config = dict(
    model='image classifier',
    activation='gelu',
    layers=8,
    grad_clip=5.0,
    lr_schedule='linear',
)
Rows from block 3, named by matrix and row number. Rows with one number belong to one neuron. Each number is 500 + 40 x the weight over its row's rms, rounded and kept within 0 to 999. All counts start at 0. Numbers have three digits each. After the name is the row's rms in percent of the matrix's.
# fc1: MLP up (model.blocks.3.mlp.fc1.weight, 2304x384), inputs 192-383
# fc2: MLP down (model.blocks.3.mlp.fc2.weight, 384x2304, transposed), outputs 192-383
fc1.1676 098:458536470508483516487495479511453489508568544540504571491533509447519478532495485431496538465421518533454450461512482465525481489487544542520514505522475494499537417429537506477583561490540514442492490480485476508558548532434470502529546485511473587476517470545500476472470481498489456546477475587557547498525466531436509530503550482548528511481492452564523472555494429489473482490521538483542538415487462440608495505450403495415490517577529504452466464542513497539583476494445525504511554504486535467458527560513546490495510611461506554450500546528541540458531506455552581505
fc2.1676 105:533487492499483539534504501523418534475459544524455512499510422493476462530459407506499543429538490479557484428546527534510503533547578582523444460472498440509548510567443539541490540574498500455442540532487512452592486468519468497509461544568463525533556519469546529533532489464539432494520467582456513520487475522494465485477493538424521528512513483521367524472483506440507521498477488532462577516468574439491484491497534510520486502569579525381506531577486451504487431566534470481431469444554426491541488563479480472489477498478491510576460469476511464463581580500550485541
fc1.1677 096:526433502487493431520531527507474456519570379402524534528535482498478468480560518543462534454510457471487495485532507488622393479506494489566576461542504480479507421454469524532502510429570463478519479495455468447543458493502481428477481415496490507497488578437481504458533509474550465484536454416516506442521403469470574617528482429448504504497443455514530483470465511508483529563449496516460449506500534505498515438511458495525449449568503529487431493459492491512580496536509558417481408500439490517529514521485510527498524481554497530463495507492513489465534547435515484514
fc2.1677 109:574544521489484547513450572525509452481497515428508475500483537523556557569476460404506503433531458453474453501559444476523487459513568607417456454553547525605498598494501533538562455495495516518481496516516500523534430513489482440540446585515544551503444453489521504514509513567511465455516525561504535457469521494508539481499543523484395580507410540502509453543450509455475483498524488499478508506519434438542445534444540496417507500439483504517467480479463541439471491452558549565565516513547488495532505534465481573494493513525450451516577483501486564520540463527454465494
fc1.1678 096:502519516517477482508561475444523544462522480492422529456493461501443504530511525512465484483479466479486447463468532456400509428512490483500458543502504451528478500440445432568501503561473456525452535425498475484551518480484463483457493433559443528456541579544504451476526475520515495486474509488479495511528453466556482522511464533529513485537484497578538498504599468566480497466491442517493514478451510481549514473552537425534511550488505550491479474539502501440466440498403521492454469534545579488482519504515519549497546519583531549578489466567424363401505518454453477548
fc2.1678 094:502534553534552499476479529466518498506491533456487553467531576410449463503552520525521510502567453496563516502582503458506547503472432531498451447511452435439522490484493543541497533510565493520493474446546559548416487437486544515500518509501469577413527540524564510501481441549437461497451472475510478496502492428516586539443599556553547503460450510575433547493482476458470465530510492530457457472541504465459449559541453460497564538524405491492595500437450460535492517425468523446509514469601458488547488480563491496485487482536509482499457496561570538499510464589450397503
fc1.1679 098:538604525490525493440519534482491456511495518466514487486511456494503451435475548546528463551489557454552510487361446479444464455482480557586557513478530558474560468474485527485488521542507459476496543501525492554457557499520550486426417544496438467451497464454452475472495486539469522538504519513495503507492502562558550505476466511450449516506507481482511618509503496500445477670536547513488484537522471451544546499580498493511454516585499493499469447495500513490480465425525484542519491483455496517505555524575463531519527467498484539447474497468493458469483519488608592537
fc2.1679 097:456516504583452516496502544451528490453509547560498481383515455527421466477537587495477499460464536575498537457510452539590502526470469513510464473475495497514583499516534500454491445513494464492515466581502471483463520466401539451448512477489467556510462542457466488484495535454521512475554562448524484518445479551468463521594509504546458532527481568533531531563561439541560428497444478452482506475493570536490523509481511498413575462450537441510521451475539545456494561492485458524537459492519506554556519521517432502399564539489487408414550473540598471477524485474543517523
fc1.1680 103:452454542495495553481541474453440498512462541464526493480535509444470457477468461504513554552459502515490418500566536478481525551514491549509481518506445418523430426500503548534502489490521485489516470540504479524498536598560483549553516492524533525526497496507539461541413477456488506559526500474508486551470529561438555522488492496454461512440498507482513523514476524450472490401501462471461488483469521497501398542490547462472459534504471387448497482481518491569522463516469500548446548535481530566499545617487517525503522485524506524436465573471511455407608423496496520441
fc2.1680 098:532470559536517554470543471503492478467573491511573520531513512472510475474524522436490514509547454534501567531461590548526525465594432539465504522488481556568442447534462496521404512546488497440487500499502548438506503559490505512564500550440444481519469489396498604519457524494442479509491495530501499515464477558514400445493472566425432472483527526484481573494501486508539487463471516462529458498477555486437495527510486510553483496497532549539455517418501562540519513489517498464473496506499536425500540498495562534460488470519464490436530486505546534536500479507482570543
fc1.1681 101:474506516515598578422506533530466485481447516572525442528461462499480580519490491475487548473522517517463448489490481496462494550466499414493520522426516438512451405458412472588480461494488535533522528540487532448504537432502434480532526484493398478543525484532521554471482464472481479484444485467498519558460509487521488532445484503453495514562521419486440550462488496508530453453488483497453455595475486528493430490480475504474441513515450408494418568525556512514511516437478462512526431444548454487549485468411531501463496545412546513535475505534457485460455398576470439454
fc2.1681 097:530502514442518452527520503550531481601557519526447532456509432531517485459537580460460498436492492557490540542564509506557450512551479483519464490471487426546455486508447489488544470491572518585537557543539527519490503448527431435500610511523522534556460470543491540469481521490480545522503484466505473507511453535539452478522493513497460520518504511540485499542550482471534532528542564480512542523550539492505434510490538523498566544520544580561460517489504515511451523530472515522490512523478459436509505501481475520486479553524503520497618525539519524464524488584512489483
fc1.1682 104:551570498561449463519500498509509445497644535470465491473467531483409508527498521493439536506476471461382517522479458465582428552512521520560527542493527485521548585502499527568453523450535529525507516462535555572525428535523561500492504469520495505391547528496507468528535538493499453504507474512539508469490458473462513578493444505508518511518442547472562530465483486462482485586517529473497523508499498470452443476480474465423606530553542463485516481520474487490475479440459432454527465507497550486489532425545500482432397504597484542522495464501476459511473413432479482478
fc2.1682 099:573504502485545565492501531418526593485530452545507527429531516511493510524476492499513516483493480500446508418535559468498482558529469445589548480508449515582491482474474491502507480462489452411538502510549487446501509438483594530514475561537514425496540426596473470519476502527454500460537479533448553559553492582551542511544465469519441481542515482491458483462483502579490518560485536486443493492480531457506492490534537419472537511509503551569451482525547486466570488449561536481568515482512514521471488490527498538436534556579494642509468484460519538493489470490562525559
fc1.1683 099:508483527493457542499486440402485549471397556476498529512510463497495512479500506498478516496457515527505508503522429562431529486472460448488465470514477456459512511487465474545498543499483524515573568460489526471491422501494545471539476443567515496553531479483486521489516512462483466538417516562476517501452568516476454396530493480530560467505438534412562445426531489508497482443511490530515534397518430482522525586541506511553493476531404469513538483462495509515399594523476501478483445507543606502487516555492468437462518535600542590431454499521534502487532458579490474499
fc2.1683 099:483463486512560483485494416462544532520485483531573503565481527505546476479494494466472457532520468496521495490486563441449513528508441509522591418533486535513512518460441537495595583457518567501498468436535597494432529510530582519510472557549484528580421497462499514415473499483486515497484513520515463416575525512457496536509449521488549371499460489527516488493495480441514547513508502525501456499452512529528512507499495417457473493522496506533533494465519528473478451460487475519490513475497453559497472468543510475556452457503442498512531529526524512537432490480534448507
fc1.1684 101:541532499502494422450445426473498459543464446562495555527483502526538466573459483473475509517531521557435581507510533499472438526435516447425489497472498519461581490526507524472487483478539540524501424469463515422507560520511480443556413603477484474508597531487486458517548509545485561436513560464528513486493428498510438524487453468528457499516464566488552518513501489535447502466527560484526512481611522489484496497508441505528495515499554474611493526469520477484485463440506511504476516542496525549527518524462625507489482543438500467483456422471487428470508460544491538430
fc2.1684 101:540504456477512515496524478478453527478484494430536562516502499442427457582474536574594538543504464504412508496462511468398510526455579454430531422474514500469490519525524542493490536565541419554430554507434530440521515543522487468535532460552555499506585479468557505522452447551478523558496539455495493538534474512539537544499404520538565464455454483576516440497476493500520453482536516511522444515490517483504486420515520520467494586497492474505539498498527438507482490503527504534540530521511513481388501483570544526529493469495567458541513493507504513505476507529507485474
fc1.1685 101:436402560446389480525519525470518499507449566488453468426485503543490511460477476536462471511517543472499592441522514478529517543524427468486518476461578448568495502544485490498489512499473537523462438524509505544517439475499498459488569461587510419412522459556439500503527483517562492553439464517513532543507470520511474529525495501557498467456509519461510490473536446541465513461462437465518476486482522457432504503478471463495439448501460466546474471519476503598472496440539503540490448523532517577470443541463454532519544444470553488445451508486495486451547468488504497434
fc2.1685 102:466468475505559510525522423500579517506450530571503506495559501510531450467524509425534569494502526484535519529480484472504555578483542505530535496516524523561538508469461515482444408488507445582456431510510526524473461461525453518437518476489494493480587437621564442532485456481478548398548442502500513506596442528496461492557487547476531480452538478512469480457514573490471516484535499552447457488510492523524524388560483485479518471522520499495480467506401492505497501522473518504511487417467433501501513495406480472510450446545549491492436477534437505484455523484445540518
fc1.1686 099:552461489533468545540525448492527522497482514470521526476486525561547518401550491529575506487485504476494479529525425423528442490539493510513517502482548520483419545490498508435499513530519456460444474505514509448514506485525572490473423538509505491492401525538504445506537487522466485478466531484475506475490488498525567531499508523510526461533497489474481545564462540509440444508501460481515549533556474577506455495521522494500406457515511507438492444457524460524528493458431473538488428401462628443522464528510534496443500481491524484472483532476507538531478629489538568570
fc2.1686 100:555489469566479477423521428557491535518573514412542436540563544443458485484586464519518439507468529506451484536523455514463511533445538486521549473574462490508507526480357495536492410411440469542494579525492470478529492534464528465504559531452500551528493498504490529551529504514493615513529471501487515533518531482439482478484553494499554445554453484503544506532497409563541510427514424468504576496498453564457486456458474409512527590428503501472505471428495521493493517552511487542410513557488477540451527506442576512471504496512488518496464518415508487467450510548491481561
fc1.1687 092:428530493509545468452508474495557525473469547493418447514514483482522477526487529511505462505542448515448464483541481438548506487467470490509503469441412474528584511465468524474486484489515493493597473496400477538562533491503498491468463569509497423501501570551523509494454431505536492446467522507588493436514548554547557490552516551507559475469536438431463477503569420594513503504506511477509538450501468517535495564489510528465577494525468503454489552439505509450584495545513471458505496430545502474459505482505468479516494528484461525531476468567590581524477538481535523501
fc2.1687 102:434537512515491458535545485506528465467525509490522492528474496525523501504475486503494559490366527442452499425528511523452514474512432541574513447526601499523483521560512504583512459466502477500566504539499528439469490489565509443519493587510562462486549478534542529484515633474502496497545471473388548533593473471540484526515549556568530510536491467504531561470462496501446505483602502527476545466468569568470481544465511536500520562530509431475466594486506512582516476523504459549460597455529471550478549473447435480532477507442475484582472558503556509539548519463614526458
fc1.1688 097:468532565526515502530506491523541484423474438511477478435460472520516514483524525473520467499464525485475514452486503450574454522531386527474539510479513537496495478563508497563494483522510462466458515455516415503572484473564498498460486458515547479497519532508563538521526498437461477473581566458508516550454462519444582487545453506534520534569498508524496482502490583488546485518488419454538490512593541508507493401431460514479471547478472512520537518505455495446444534477458535468512531512535498531452567463541500516490492459513433526497534446496475500578444478520481510494
fc2.1688 101:513564452487486519507509468471472533494528468534453550531491497504470496464457465606531482468476489433519513565498529440464590499539577530544440537477531467506416457496497400476519526497477564541477531483497488397489506548488541456427492497490489471493494492507550471498549475494539437509445447606502528498567509545450476503391517513553565553535511512510481487460466505506461474500470486506517429434473495520479491468502462521503496460473444566430496530544531496550496515458521482506479535477497519477456506497562540569463505534546515572507417492505510479467572484493537502503
fc1.1689 099:517546509496519490529512502461400493472497517464432460529469430556466510497490458509545489489536454501466499504522458542499525497476500486435510459452574507481492528455471491436452494464420493590585397491558506460511513508479468475476522568475528536436556528507587535511517476478488559482519512477449513441457471555528537505444547526515458478444495529374539527511504474470497483456524494556517561492468561535505568492532504555470537539443468451442516457452573520526499378490483492468557521502528454595517489440580482526533547474466540515434466513477429487497486524500529497476
fc2.1689 096:521538497487531490530479521516523489528479571514541494449512551560511443519477489412488411573514529370536528503525577497547531499561482517513509478478486478485482561413442496574503504524457539487513534564561475499489457444544508546536535515475521604550468450509488555453465463512474490534462498521503548514554499518465472455523497416526493401512477513521536522498423442490437501491556504587465506402497463505493457499480425565507574516468412486463492460505546543524506456495468457498426514511453568476458498527476550427502599514514540491539499551490467505492532453481484508506
fc1.1690 099:465505509474537472531510479538521512508473493469551489505469551453531510511459470506548427468379548475523492457491502408488470480470447562456470521478480529521499584497542546477508522498494484495481467532520471457426527520570536495488533456534412511497468510490558471409448477479541471400443546644496573434481511614539602466508425481486496530430420589527458486575580463517488486533553532560483510497517563487506510485462445551430523537466489451458497524498517438449538518481527549490506499407475518534482466441490530496509482522475513553489535467531417495448502511573475472523
fc2.1690 095:482480521447481482545559511553475536516502573458495470497587486496470547586559494488471504479553458446535496484502462517441447482605520549573429529531453483466424544537445481410502497470555522447452463480519427483502531486447528505580530433451536462424549560515454525473501464511492520577400578471449500501457574552464492459577518498424502514546517456414491549537472503497508441542398508462493496501513541449497590536537516495496574496465506492510523523481426504561490574505515471448525470521426538467553502452483502468488457514491490474498476555526526498502496451545500587487
fc1.1691 097:481550476427457437509495521490474550506504497566462479539458539488419545538489449462441478510451514491470508522515498490490471485569472531498477428476577502459541518496413509487440501452380503548485533458558495495492466554540477572522490510541535568442526419493450479445534515477466503515498581486415434512542498524566509502529489515423497581468472462583479536537484462495461484528487432536494490499529427470467515496484523535510517515480502419495449492494450487448549582490485501522504544406495568522496480534500499528558418471523506476484474498485484544524568505589493528460
fc2.1691 099:411444545460484560438547494480374508496483474540444470517567585546428541527502443437492546464453475487489549491479452474490515444509453437518499516533477505527507454519443514449428505483530474476501469543430516476466504538587488490463514456544596461475481474430443472517456488522562522475530474475461473529470556488482443549503414522497531430542520514520489585376540478487518529454521520527503505485525447529493586604461546487532426478533529500581513534602552487535475579502523440476543540498515506504504498465520478455471525493549568469539443470491467494589426488513532502475
fc1.1692 095:469455487497483550509413466521485507517501474450596488444453628439540457490482495443534522500467472478525458468534466466496504561467456464508505459452503534468477500562503418473547416496521455508551589467530495578464489548452563485435455470517488426482504511517478503495524583484403366469520526442540458446445492525421500569498498586458517506503461488546503496553452570481483536492484497524504465567553476492464544465484556501541454504511472492527491514467514513526478465516509483524546492437479506505538511459518480474526519508496487502441561501566567525534506483519524553480
fc2.1692 098:441507471491462519507545471502452506455459503480510518398581447520492477567497503489545512511562506482573483495453441488536522377469570500537464499527431500520458395519397571545534492486525435480452399504487555500487445406581459524559537585466571565604566470507485500470544512459538517549418506468492549492447527452530436509472483499517509491569487422466366451548482481503522533402592456538504543454517487517503475494518475428549482495536423462492506480475544516509500546449454498496466523517500480494471499450515583418443546537477441469526474494483510461497510477517502530454
fc1.1693 102:489552494556481477464510406562586501479515567504491514550476431568511535496430469447494472457545512542494479543528390442452464494482513526504524528451552506505537430474492470543597476533487429480596462440535487481519434522451539542496504444497496486488453479476501561517510488519470440529595448496476484516577548548534520505641484509520485485506467465482467473447488468462513512497460527469502421517513549452452467502473474504551503461540461527470509521505504479500626530433533481463510471440486479471478596482494486543528463537493484457540519486520569502497481475426456485478
fc2.1693 107:491517478507456531492539485518437526491489518535500499621501559505571499424483495522529541443429448507501486447547531429497515512477496529499532513507467455450490470542479425433490521558432511501479511547432415518530454580543468456516456461476548529513511550447527517426431535593527488474490425464534483494489577459500500570471576468434446504505523530497510526470487530522568518482467493503484519501488493502534486512474470457532532494448576540530453477496479498492455470528499436504516547477459476482490495588520523458563380561527558464405529534499489524459449464455536507553
fc1.1694 102:455497586465508529500548491515500463411518468456484456434467571480466492516525523528529542461476525483382487503439485540467475486505439507455484529486501431481497457489466444442517618493527528458518475542547438492500528496445453458471536462503469541469555522488476496539483434618548524442493495563554525513495496508487600499544506516532480535482490500434500507513508505464503454518564507462480489443516399490526524500522557476519431432538491578557445485493510544466475485552485464518523588573457469454549522545527472450546472504495480582519450506530468495458470479525436443533
fc2.1694 093:536489510436507516516466515450460579514498481527513455445536461549469523545517486461512524465466521527488472478508452420539422503555521498507512492469412543448517489468538489512502440544512478569514543593464579499522483467511478511514478508531569513471429498502473484529568448502489472563456495487440528478395443551486600537449530556484471474524478472475516588488476566487511456497576499534514486457509487498503522536529450496489494486525464518494477508461507493505474507481560547539529450467443527494542481552491474508530446480466503472513480519520494450435489394531533556501
fc1.1695 105:480552496532444486501547541477491495600483448509524491468535512468457429470505513543485529521428508470481565489526553497503508506440496539505555524459488538466536482476420521450390499526522566389511492459473471519479486410557540455435467418587468430404517507479521512439420519465508471434488566544531495555505516514564448465498472504486479501518488532582506501502529510483564416483551451446494504538497478495451441517559464472497499493503478487450436561476489436514362429432492534495464530380498421553439469504531523468477420462464475556591462504485498458457474441469510551480
fc2.1695 095:508503546462575505490508501524535466544520440483482530473533523505518447477525510537510505497492483489494535580523503544570450502451551457461482478506519505455526477529493530548499513559516477449519515461499541537468473490478542500478486558556465517506484562536401509490474556482447521468469450549477502435512540473509540396499556483450465553457485474499474554491503549448396590527502426528451477563591486526514552533540516514466400514550544520464453510461498500497491583557482554468470452524554475465407573499461479439451476493565544465527484442572434491419462502433436432470
fc1.1696 097:551447502502473585511518511480497518494458537459507490503549446540518441496551491560536471510425531495512442518550438421556438471445489502521481481488566513547456521529541485552495475490515492504512558523571472477481478490461471534542547597564467539505495471466468466501517572505546527436503509450508569556528562497404613534545472460481538509453426495484518515562519579544489501484447575502477476538539494460450499500479458541505509500457455474525520512563505508418521506478494531441490520437490484560507520497476510460482557537500476519559440486469572554485482506513533507489
fc2.1696 101:531564605500484423510526465475495482509465456494477476489428500549503511496460537485549435582533455443452524486376476532502498431549498578518438549512502537515467544477467484552490491495517473474510531471449520561498520432500520552551502492537548536502458505542529454458471533534566438476572505518467520476533536487465547487476502444547494462492542534469541550518571451459456479547477512478502494547486541531533447462494544407390455491455517551501535496539437470552480508519475454578514519487477592498452442452441507529464522501541510455512422465559459572491543463476531487527
fc1.1697 099:546489533455521547474566441467472570502531466533510497475553554488460525453500529476515479530552525502531500461511519530536536444468546506500499437495410499487446499505482527486479459524466522507528493518548499544517561517411478526513517435426520565492507457447497558504517497499541529493538464390495532442517488514494539475457470537510495444477529466507516518530411460553454418475488437520499568457533481514544459486435499510556525503471429519484460479475483452439603478443510434464494474500480481481512488411504494501504468467511447426463458539549420529536489542528454412440
fc2.1697 099:512519533449473603516538508471490505531502503483529537544530473505476489516508487471514498530544449489582506517535542543525495492516510552449532494524454492584463557476573493445487508450527422513458500589515517562512473505495540456533506473511575490500502432590432488511393497513539566548499458490505490513483442481397453520465520477519433535491444406550464480538499453491613495497503509500530416434552492544499453503493531495499491537511545466479502563484488513507528526532486502455521506474509444484449494485452442486487500511496489513549573527489478548435511547569457562501
fc1.1698 097:577506543549431498570437513430474597537561547469472460490459480545478537499507517495546540579490509455476535495510514532520493485484455505563552525471423504530403532515447499430490514505586516439494549446522466497497518441585489489461521520505469500466469458495493405481520563437483500542610539513473514504443514437525538523531465482463486543486477475456509534438525504508502501505482483489467478439476436392539515594498416460460498521518439492458502498542469522495425468456516514491486535517488524519491546446566514563501517518448522462486446466398528528509475442467504528498
fc2.1698 098:501483449547490486559476456485570600436507484500513476473480496449442438471568409493466549479539482511541462526565472413482536526483493508492516456482487471484516481446523580445501472467524528566541483487490454466485556549526501504555509496565502389526576519479457477484427458517563467501512498491363513474580524450487511541504520509482511475447492485468539526520484513495448561478452504492465434482524566539523553541493450457473508517584506510509433494403477477503487523575525498538569473473614510446549549542557479456486466527443523414597481447439519530528421560537507442500
fc1.1699 093:501471504412471504510444501525486498525499510433565527498553500498474464521431471555485518536517489506475502451422570472491499530484548423501572551471532481483381434530519535556487485564505520567482544526532508536499491543490460465429503510520449490487520550510503507486479438504415525521509513464525427464468518523503492557412447542418482493501493571519419483463537572464528467482543562504450479515470471509530491482522481553523457477526479487445493499519531534534539480524438525521453458464486444469504504535527522513460535498495520530456492545587506529498453504553548445517
fc2.1699 096:497508463460466466515519483527602488592538533520513489507482427427485470492495474463494432521432523506480509503537547568532477485473405554463504429532490467512471513523513515554487547452563515471477570503503523405496483499463467564611538452528525547509541477520514518508484507500525500482557549550447580533521410512543545555593522531525402524400549535494512440470530483468518533455472486524460534514487490528457474441577463458505521476526536477523436461510511469470527442469629479503451463497524467568517486482555429491534447521480465462527474503514532506522533480453492489451
fc1.1700 099:529416525522518541518516556467498541565516527509487431501436450482506496505565534541572485543554491484480445514544551488530479479558531414472490479479552438545472444507513537464471543481477515442476532435547494494434441462506481458486473526538457400504426485558494470549474485535479542513513480466450474438435444528474484446464564542527481488498463473470483554486537561551518434582522531451490587541477490492542465507578535449511496482571474524440516427442572474537475501526487528507498470564469525468516516545531502463493484537502461522491378477536581455494502566505475461487
fc2.1700 092:468551472484502596515490489428518551521503539483524431507526528407446501525477541439487564532477529458483483559486430551493504546496525467540540575487483515499498506548432551502558497471528478449553498536454507494542479609517531476479511556522464450477501504477572449527489481490471495495454557473525519527510487520510433466547449405515543508480502515488536421486521467483552555443487526537452590496516430527416522462466480493497546523510521459478512482481478461534541581546462469577474527517412539434508487526462520532487507499473477595471494492511479463477489544526499459476
fc1.1701 100:578479471455499434525449562461560466468510578457522468531546459546449571418473496480458532522513501518515507466547416565518488451469488539485444505470468580500534487508525545501489392431520487493437465474471528485447547644525427498499448473469548526488538483458484496528538492506466507474520496459463530579508535439530558469497485530561531499513492523502519571518577552460465509472473429492572576514462512425440561462546535562439502473541465527508487535535508475449502525487472514545505491480430498503496454496502558410500504500451523527461492468492560532520436472495553550477
fc2.1701 101:444423523454519444482409456466500458553498469545514507494486460489449533519508589562523499479523469526515505442408469512500552535561538489523428512481539488513500426570538510506531534488499446496495472517583548493500493397496455445520510459492532480495498527540493518499577460478501516449464488481491503553545490525464475462574544412437498537459494457552528519553523521479488483441483494481447504499477499589528453486552483443458538487449493534551485504492490485482530514450498505505533448477535470388447473514485468591484543449486442492469470471512478506444495508484548478474
fc1.1702 097:467483470447470609528521444500518396365502532452494490408489505512517470460498462559506460484529537529474497479472601522497481488408440523498533473507480494483517511476472492488480540547530444543537547530489507509538503500459501534436516464497511469522567536449467473470455576493445459496482464512479470504533570508539459428416510441510550547467470492498516532443489524522492466456505534444527426485503506492485508474515549441481517475472429458456528481530454452474410597497466430463521426496425509501476525524504472555485527532548479407496502514655466520468483411452519501485
fc2.1702 102:432526494586485524545566569493522483518488562476562554573487464560457520580507488570483497559469478460525487466469477528506507582449523476467497538487501469445532476485484475523523517529531506492494538465548508475517536559558532477497515457499444506527528520501552516446524563487468512485480545430488530495500523428460511523520473436505460453516498448494464552547465494520517494436491552534534506441487594541473511529551395554454493460477518539572485437514495541604532458530529512474533521463474535475538502564517473499537507538520514493501475510489548481496489532457374536441
fc1.1703 097:531494475535479486529522538501529416544517488518434487463498485450500501465525482483492493513469487475522540573496492470534526513503577492479498505537501523479500524508458476394507528476393502483511516475344522552522391399450487503489408538424591515415558534559496461449512487471555494485464523468578473496495553578457456460515543525526462471572489525433466498465511553470466496477478459484452510524456520521499559488584549510478492402514471536559511548540465528496552541534503469482550506561483554536533398494523532461437458515482424435541505489554521505475530516501494466433
fc2.1703 101:527504561522478497508556526527489527576571539489534502495517532498535440529508555568547482469488516531491517476543562528591491505489562493409526556452526505490474523503528517547433496514524529333506541577484517514496546471479512493459437514539453565486509466502510480510473526467505480483489430567573577478548587538521482482519551501490483530527466515464502529552419463517517474525541424511509482545471494527493451537552473463606496483476536470530486494541513517485529541570486541541516446482556426464563437515481528491507529519547555550494552502561480461447483522469527468591
fc1.1704 097:497497490465478476529512490514487516527496584448476511567482484433419481482437457518437495484495526543499472518454531510529524483496461545504462544492413470531527451505461432528508466476488497552505470530509540463445417474517546534427485531413549452445491457483489534495523495597535462486569497475543446532565466559496450464531506510445502506490466546571491463480458441456487539556481495518495507520424502511480461490503543488475552504456494554499469408494487509509514511521530422506547439522514538514495487538482505526499489403575489466499443467535478500500525580487500512483
fc2.1704 094:455459470564420501531497508585533498538591520580511604505548566542527488516524510581526517458537541523550483504519526459428436477482532590426455508462484533523591584549472539495541380521500461501516442498525493482486516481437485586517540498419386463494513527523560522468467524487530485452519531472469461458496490509437475513530453462502488439422429549525587497450472474405497527369480515435491503496457511528480462505507460470527459483525496536466575499499483562461532467553516543460515501453491504451574517470533508473505493462512493539451485440558440502515503499497500453516
fc1.1705 109:532532408484486536571521489540472496498487485482442562527469501522590503496496523538518442504484429478430560452459532502526551439564473483466469462477472525536606446508562486542451525501458539504471486450492444523529536467529458518483466406491498526521422490491517563391482499484468447489492547553496488530461499467500592477535499500522547488403489466557513470432487497464510496521527533470533611534516559470587576515509491457549460511503489497555527601505484527528469512467539513430523463530497471443454501585508474481518473456455495447543525485514494437507546525549507536550
fc2.1705 113:511505494515459510453505501511552493472481515450428490515546587439475483472491498496507475420398461579499470493514466444461464484440505507543506520523526511512466444548444460527466550517396516529507516451521439495473432537453491456485515522498499518499451493481464494510464505484514490475499539518484609452578447449507540339481520393536518497549498469378537454535538524505479507469525565559543489510459608509444495551538507526460454480519532444430466492480491533527578432583500545492513457502478508525463465482507509495480459540523537469537432448527533450486496454458469498485
fc1.1706 093:488453511501487521564494468553459459545466416533534529465551487531543507464506489528482503534405507522510472498499487534416503484475579467530497470551516498535411465549447493471495417458549484508519539525609521497450443517539496467478458522505509485532417489466465570473527534516457476536486495532501513497496523558429528492405497437425504496538509472504499571495474551491482462486512503608465471553478544526498590518464453461554491503523491472548428533488477519506430525514425493508528430547474508519502550465494419496534464547496489405505410500452530476505366503533513475443
fc2.1706 090:546500460463462496509518518538470486408489539521512522527534408562577474522462464481506537463504507537473464515495481504606448471497530552517406494494449525484446449498512536541482501464478513466533518471549502425420489528460496445482482467442560481557504471489476534543458526517502551486497459547537502474496518564509510460522531475512530518482520454501439495437551498514503562471580519515398533493525527458552435588462544512446418513486463496454399512496572516504486543561439593480535513459424486508467593494445497488566537465548448525494455535494489497499491453504416578573
fc1.1707 096:476522493479414527474470506462465485550496484496517488519522462474486440443549424506495447411424532421508516510444427494500545500475481548546470523424557555465455440481482487495495502415549510514582485488472510493430456600506576485545443476471515393458516506510498490530496542508494453609523483479496491436508447502519476494474494485585466463546511489514521433422543558547448526474477529519482508488524429470604571522506516471427417511525493415530521462485591480469516471485567522477406543471496530541486504538555523461549468533543586555514414491527464455459537483518493477520
fc2.1707 101:516515512496457442491507584523510509490486528523516386512495447511485551575477529530595487513502430501462445459471456548533491521512419478545496497503490591499498499603481582516547478529408535605464557489511519531477479562473547506486493482509560511470560499559499523512513513514496529553548534519508419572518496573548529498561483505555538488571483510504498475450467517521440525480557434406464487528474431504472492565498516532432577558535487478496480478502456406566500464448519505483422558477497494472412507486521548483518505508617530515491493561514538483545513458526472435460
fc1.1708 096:444480496623494487496484489480583504452515506483512525488462507406554541556479516467453500567488487530467414470586445470515527415497517517545509500486534480474501496535499521479544511450512525459507545519522569508467562437523482537459551516562512511511569482455530581517464468469507506473452495498476427565517554433450489524506520415485515470495538522482461447507551544470495481494491529499496515495512494507491499453543510490463535493453443546495455552574406473582509569437518550456475542490538443467461463460454449530534508507498507473453464414524530482485566433545494469483
fc2.1708 094:527523507498481508436452508496452388496507547494489442505554568534466460496504541511454481551439520469535466477496542535637479449567424503493492470464454493465515486535463537475530566439504515469520570536454544533546531526541492575520514505497518538505456485571483523499474482586564433395446498536544513516505533548445472571488463519499479485512357478468452490523515570493494523511504546509510539493516513452492512503457475505502468545421486467546439503530529447499448534546503552492563520524443474557419496518461493525464480441552552535492478473515490476529424496452496485511
fc1.1709 107:563512474501495454487499502498522527487461409523527519463473490507526522508526411535442564495549507547466510528524517493411451477513426442461549464510490482535438479495538497577409499544553413480526477510461519431561521459514445470542417499518525527401477468497461560542445420526478497429470495445530555451536464486480473394464493511585519456503602511438507550452508523540519545473524501485538527452528445490474538475515495530483564498522455538502501464518541479465435469440419444481565518556511374586537452416495478495507527520584451539451527498524477410487494522412406478530
fc2.1709 099:562493439517456481487499505485474522496501555538499540502465523519461499466566527504481499520544516499479515456474481479506440521479411472525531483507463457544464518529466545461529475517441572513505533551489520494532524504531507480490541481499501482556508454506490569554435548496477539497486504513436553566499474577451530516505458480482437494516482476506537508525519561454482458427428475483416525476480527492454436469492540510487572577511536575486493548475483518553514455471477557510620505483495542484532502484496451460522490458456527518495511503529446584453532456486516500479
fc1.1710 108:509478507553472503510511431482424517514447559515552494496464461540526533454487530432449423445541478578562427575459520448474492517438516538497462485539511539492438480485551540481458497494502583543528552515534427544512471432484453461483501490510460511481526488483519382477489502539473405448464495428455513535495471519470521507493485476513454497482502472509456479562485514505484496564486475437466424496497459564503510496446476518527473533504529544474490458488561427465612526505508489491512525534462492558534442495511382456511513449454504481568456538448512489509570475527463482569
fc2.1710 104:487471479555552521525557479455516504546502430481476466556472554530469519496466440576495483456512477522487524500466508471426500440485526488498512535408535532548418535449446469423430502572529587465594436488462481489533545529519525467473505477557486494554456528478456539495520489437491424515452473472481450454494543542513510517563531465481446546451489485429442541502536511453560451498480495469410547506481510522491463513501453548530520443474505523507448523469511481535574538468500458448472526531504572437467556582540530522508532504491481500409511434494500533497512377592493450521
fc1.1711 100:480503517411481475447527520548509475476462440489476530498474512542448498476469495490617452484528542579505446503441494501494475554504467538501549515468471604463570506507533525505523478516473538535460521536505523456546512482491476454519526492384514504444461491518443501453491515476569506573519542482456564540505571476494556540548546447452472515495473462501463497545474489529492538427538428540544522548478513494486553506478480429467537457489458449492547473481479528484519440496514471574554503499502521456408585471463466507501552463387403565564508510518460473512558472515475533479
fc2.1711 101:493594453546464471501501485534503509488587569534536473488559551530529405508487563441523522519428461503575460524513506462598502543492554500493520434504523407475500529506476578527476479470493521432441464473603449476495520518546416545515459500492500558515511576511452531497516459476508474446544477476546515484500548502468447479512457465467503525487502468477527509515507511494519540516458518580453548518489588544573503508490449549520524512449467535536453535489486492542518510454582505506534507573451495500478554448437485548505467513529464551423479552486516405456506517496469562453